config.toml
dataset = "retinal OCT scans (Kermany 2017)"
image_size = 32
arch = "swin"
expert_mlp_ratio = 0.25
grad_clip = 3.0
lr_schedule = "cosine"
weight_decay = 0.09
Rows from block 7 of a small image classifier, named by matrix and row number. Rows with one number within an expert belong to one neuron, the router's apart. Each number is 500 + 50 x the weight over its row's rms, rounded and kept within 0 to 999. All counts start at 0. Numbers have three digits each.
Before each expert's rows are labels from the 100 images, of 14976, where the router gives the expert most weight on average: "strongest on" is what is common among them. Only what is clearly more common there than usual is listed. The data: retinal OCT scans (Kermany 2017). In brackets: how many of the 100.
# router: slot weights (model.blocks.7.mlp.router.weight, 16x160, trained with AdamW), inputs 0-79
# up: expert up (model.blocks.7.mlp.up, 16x32x160), inputs 0-79
# down: expert down (model.blocks.7.mlp.down, 16x160x32, transposed), outputs 0-79

# expert 10
strongest on: finding: choroidal neovascularization (74)
router.10:462531456462523474458430542587501492455448456471413549527488563545432531455346463495511595511582395480504407440420445532595528545540424475455519492479530525513490545503524538562461521565501495453561486517533507487436476469540524481528507502
up.0:499529552541531447464487450488543560478519539482404483459528429514522495536517533525526579490480493547551472464509440478633537516462507478476601487435478384564393436442478546559435568515481438487569512551560407523633488450426469496447465517
down.0:540511489446611537487535496529543507499553384510588544570584499545475433470487550546534487448523571419492582444561443567499519509407450394505476409593454456482525496563534474566573501560541483551499434489506503435505487520635435501524552450
up.1:514428432528457539474418476510633645515456511531450513519448535450477563425455569518527451501486563493481511489421497555444573476449556556506520513412571490463577435491512434492592491461552474491462454523512488431499471548591573527493518380
down.1:431495484480445514547496497569509500484549442514405425483530472494482518534446454563598500510454477475500539455465524504418482469471383431472452538512400437430464534467533437487510537394582442518553489517534532477543517499498556489456480450
up.2:510427511542517541520495529463509462454429560476537475561440530356434511508488435597453510502587454489438543498480487535538524504512476412535584496424512443543447553437497498448559464464437511451570467455565457434519511490530489517524398599
down.2:483457490488441469508573476606496508576424470509430506507507527575440506519509463505561570489512544539450591506492371430470503533533406500499545432576481455500452466513438498535452593442424551480505504591565533513501444512556502586502562515

# expert 8
strongest on: finding: diabetic macular edema (67)
router.8:583537541427467470605524473512427489446508399537465448494589474501496464457492476512537518491434516472446529438541496546500512514467498399439597544522443472483467483459449537535539458568545581409413455496551421439552497443596451530469531553
up.0:491587516501545522553509500491525497481513438532409490513546447479519474462537473522507611512543492487569494452556442448504533595527515487467504546499401403487541564441460543583446459557535479474532519523522467529551528475555494539502425601
down.0:521406530551530405504639555418482465514482523480534381542425414539482485498530541482547493534528440520529534528422480492484482466452524573469561476575510502493440408506596480533556599494437421483538446437482460509522538562462414465538551475
up.1:461503512545472469417496434527471515452469606534518482538486550553557513519428500502425531562508511512518550557372507441395533451521524525538529442496569518415548486367442457459355430452396513561438491572612542475486499437576513430511447566
down.1:464498536474508410546547397471551430469453538388502460521559466533430539533545560599452522550525536485525556452530437495486453513485541505475585537444464556533438448470465483570491409496462517485580497594449515472471457460562541570431436518
up.2:584472514498534561458481578463550652534449432447533491481426476480447434495455567462495443527447534454476405494601572527584547525599461442533415582527598564506437464495414507527491513505477512528453514490461488464563516484497500551486583478
down.2:441475478429512557492459451490504495476556490527441465563502606519534466469532423524544489452526584508555436496498466510556508499518468543389501422522514497442493532545533500569465603528516510501556506473533552566490480478454531489486506454

# expert 0
strongest on: finding: diabetic macular edema (52)
router.0:456451478511461535580399466462497437501552502586404433557493523427428542555561475478511480485513477511518357478491429551485487418545469411458513489475469470525542574513588485545544503450538465601584420491528568537507455469546550412442479418
up.0:432554536498500547449471484517441417487566513464416444477513421450589490466460538534567514486521450546515470528624420530484496536551490470455536455564467534543448500520467478565477558518543524555562518415444503488523527505582472525428445498
down.0:636477557502575473487592557523586415487466548570469521526554516451549516464504548535444493524558447500527432575447513531493521506492532454437493546503448504467545548420475483552450413489368471520579560460548441516414451445363557432555501598
up.1:424500535508544446487492488524541461543502548518504518570450555357496563403509497485506511472525466534573491486423433577477481505460530484500529478526509432426524530468530510551501508492556491479549605509537490503454587504515488495559430568
down.1:564512559558483526526575463447383547514474483510574472476498532600478597465486467532475410576383506530397551528424512415415566501523533625481527513494519436482454542428484571453446501382428494451456520509535511555491506545499514485495509561
up.2:565432581523476495542656402530533487512484557515441465461418560533502493458461508435559502492437470525553574514419571529441428532409549526465447547503490557478483432550544456474442553415467516462479530605463512518431511481451485463516510488
down.2:500495478468520539552511492455486518458519594446573448531503460523516498584568523557435468503497571481503507521559507430537535526528457393508587452437558449534466501570493591503543532559557490496510501483569512504471577556472460591486528493

# expert 2
strongest on: finding: normal (86)
router.2:453560492543547459476449540523504423456549502490479522541565457444443505538537515535408516517459462467541403531611454497466490437470464481558460462482418476479506517506535537385520402488468497584490418483503492399526592558591469487531429516
up.0:499546509538493543483508500576500510562438605433391466618597513490553521439490594491584463453468439513447553505517525585416511524554465490454541524524417535389486521469553467494467439467428625485546445506430587484469480501530514512372554550
down.0:434520483546522451538439498414498433550493569598518534442482547458504473461550428540516493494501458417530522423555500421518499546582551466524430479551533486573522497542483498493508435539476480517550619476418463589454443456440500494544483527
up.1:552522496455518494403497441467535569526494568468432537340542534546590507587533504479527551461513610555427560516496433480558473531561495418569502562558551466554450455533362509474534530505477532505477550530505429500527481541433545581449467463
down.1:444517585519470455478495478478496451550619540575565521457463493564500443597475449518498495475447484475522538545529438455554516490477486481456599448502481445564572526496475430529550436526519564529404520468586459489484554432446533510470515466
up.2:457447512476532534521432564523485489451544410507490506526477445474501527536568671487468432452478519524477473519514398644508493466448448408487525502462539412577494476501570503520545506481521529607582438445394497501505470558547422480494461495
down.2:520422503434474487485638485492466597525519532555491548514553452542512415473480417424524442502507479587460508482486494410446575562470534525521460518563477466483464484513454465472471471502379467427519473483479476431546545521440500535488443481