Weights of a small image classifier: 5.92M parameters, moe soft.
Rows from block 3 of a small image classifier, named by matrix and row number. Rows with one number within an expert belong to one neuron, the router's apart. Each number is 128 + 32 x the weight over its row's rms, rounded and kept within 0 to 255. All counts start at 0. Numbers have three digits each.
Before each expert's rows are labels from the 100 images, of 14976, where the router gives the expert most weight on average: "top examples" is what is common among them; "place" is the part of the image that holds the peak. Only what is clearly more common there than usual is listed. The data: retinal OCT scans (Kermany 2017). In brackets: how many of the 100.
# router: slot weights (model.blocks.3.mlp.router.weight, 16x80, trained with AdamW), inputs 0-79
# up: expert up (model.blocks.3.mlp.up, 16x16x80), inputs 0-79
# down: expert down (model.blocks.3.mlp.down, 16x80x16, transposed), outputs 0-79

# expert 10
top examples: finding: diabetic macular edema (67)
place: top right (38)
router.10:111154156106170091049124157112081113132162061164150170114073082096132146153142118171132123118145151095079050082189158154112150119136101088093117145132142111142117132153109194097161125169134124158124074155066113148099158122133137147109074154
up.11:131143094125159149168122134121079119082168167079166160172119134133120140101103092067095099128170099077085170120065121117150176169101114149113116099137082036123103161181114130144119135137173145136184175111146126139103102134127099125083204128
down.11:168092156150094085100165148107129124093088111160086105085127099137124127125160152198153177086114146171156096138168088145114126106147094115175147113092203168134133085070086139103156107099084100097074088100105149113123103117092124104172057137
up.12:102072136122152176077131115138156151141123159160093112136165095142103185136075136109181113153078169123114128149189085142113114121174110130152167203123175203117105094111105151121119154086153116098152137164099105123120090127191163094105054131
down.12:085180068089147115095095140117094116117147110189162149148102078139113094109131153102110083174146161112092108126132106187111232115096072125135156102168134100094126094165093133086187087163165129123142135077106100171127168132100135105107122131
up.13:105096123102128113159147073130067153151131135146202093171086159137100140144161166124133116056135152171177135166166130107090115132140104164163143148129153100062129114160209123166087125184151112082115115162159107085137089153131081082155102111
down.13:092183137156120112159075207063101082133135117166087100111104186133141144102126116100157088118100096100074106118082138152116086126119170150112144116093093085104128176160142113129132147124140138202144139121180122127118055149174130103118182073
up.14:192172160125111163151150154119212128137142139113064134150109129137177111156101097140126058102142121139137077155137096139181128190154145153147102091142130135130154121103186071186149090145146175154140105110140078141103114185083118135146153060
down.14:092108107164160090126102113151060154134163133123129094098109101156137135111081128129107147110106126175103152149163129086124137173149092121167165083121137167056165098120072043181167178161118136139133084167138094127156089105191066126133126160
up.15:199132140142095101138144147106194107082148114099118112106154120174144052106160180185085150085104115172136130082136185159124127098134071113128116132064078154134166121091090116113136102106152146129129064109173136147174167089115139153166168129
down.15:100116124119162143135077142136122170170153112141127222126170150057100199133130108090148088180147158090105095158144171116115117128155143153066121119162162049075127140154119123132152128162124138154145148138100112109118068128117127172079060148

# expert 9
top examples: finding: normal (79)
place: bottom centre (30)
router.9:157091142141137141100118190099142086099175065108130175133170165099108096113153132145092129088108185145174110087151182159090175084155084094067182098089130104122165169120096150102181108139139135181150103144143127154157147093072128154126134150
up.11:099160085133141213115218139210166127150062113118124131128124127066092124144147086116129098112102140204158198147164132129186140131169128093160090136135117133128129104153089117120076161138130141149111164146146097110095112156119104142106165165
down.11:122126125199151074164121095107112103125140179153160078054163119150140132133086090205072109150123172111119085142155114081099143092100097132117129103118173144125121155122139053155156136104126111153111117163135196126095148145117044123089157123
up.12:110160102100128164103203126133156149153116090081171094141182190186128166115123121199112126129117077143077073207114135140169152122089127106146150139178152118133140153133181110145123185104095143150105099115127070169168161116134133106151104093
down.12:130112115142102104131090146123097159133129219145098154136074159150146162193109149159130172100128177106067121093204184185118092103175123134144119172143080159092158149087145135128088117153169126070113114159093136132117159148160149139157148077
up.13:169082153182125141188081153098148132081127150130192131168133188095141116178142198106145089141121127130122090148106150115131090115107107080122134122110162070105096139094126056125160129193157087083126149094138087107152171113139178175106154118
down.13:095180106066136104081180118188098125168123106121093126097146075173130120082112092149082189138109139126159152100156093142110139162146125164166127131159074173150139106170123217079108097089121180171125100162136140136116104130121065112132121144
up.14:083114113167118106157084146127147192111103152092143180114124062147122213135138133085132085181129174085121134153110136179099077071085123095108118103091160081132130108125130092131117139152122192154095129066137106105148136145114103058096108159
down.14:169099117119153094100090194125137076105154109138129121104121125134125081098145089115054072107129076109074110156096048076135125191101115138120062148129154192131117137112138156135117104102150118080149106207151129119117142083147103134101176117
up.15:156051147131077180121117139141168113126135105107111123163160136123124047137181151140125137091134140182159136064120112132111105075186184076121144096142123121131155143133184087149122135064130136129081159168182182095160098112113108173138149090
down.15:119177119145158066090123084088154155101114115156159196084119139095129218149116093137111121173156132089110148163134124115142148146072099173130139147119152160107146152143042156095154111186124132118180096090105089162126143150117175084085099141

# expert 7
top examples: finding: diabetic macular edema (73)
place: middle left (34)
router.7:158117112150132164138082156148145118113125101101140131153162163047140109120173185188136138090126162158142108066211110179105148151097112050101076129129089093126119107145109150128188096098150118169101128090092159121110137165137164178152100105
up.11:151108144143122146168123137060125136050149138073155148172161128125124103166097181140110108102120123197092111108150152097118096098091111109113149163078143107110111121124174105162119181134135115115123096139147092064179171090064166155044145150
down.11:098174119113102103058154164196104098190121113177100150100106118121105169123124105101107138138131153034155124104091134122109163155160102103158153133151124113119131166139097136071122080146106105098177164131071170167076108174143082116173096129
up.12:126038104119089094165156167184173123135094118115121120103104185120118151102156099135153103139173120158150103075130171146164083120102166167142146093188123094168095114089136139113066178136143151178091166075097117145125116117124098123076126071
down.12:143094138129144171112142117120105150066157093101175120123147108074124106176122164066099100103108120130138098082116143128132168106107105067125139101065146092126102132092123148168155045107110159110155035133111124163126117113148156127126106027
up.13:129148201101127113058093157141128133106174102128132146188124111112119074127127180111086118126065105091118055095130154138114156205094119097106102125093093137156140115184166120120182121153108077109140134156141093106189148127097196142150150118
down.13:137128068120130097147161114175098096131094088175116126154101140117136092105148039161086137097140150132103124112177110134140130122172115189131148146104111211080091126087137136108046076134131169101114117126115213128163119113142093122139099175
up.14:121166105141144171115121064151109147159134094097087094101123134096129083084163086133096151125114161101065083134145142165119149189138179128136101125167067089093111166178123113113085106134083122176117102130148176121155129132203189129188113160
down.14:159062119116138090130134160082150121060158131161115129135105157166101069129153126118092137069140100169200160125114100116137109041142087130084156080095156198127114107111117136108165162115161130098140111114132138105135164085058087137083112107
up.15:162147142126111086107189050151100122134142148144188166092070089114111142152114090131108120108132112144183130090198094079150116137152142121154119085144117120148073161093163146157105087067120130106129125197145184137179098125157150171155118080
down.15:089136100127124096102112096101149133127174110127190102149123168162121097123157091103139102140160115107120087202055168110189106179075166154151161152182133145100156132167148150177149126133174160131100066076107148133213140117149136123136100114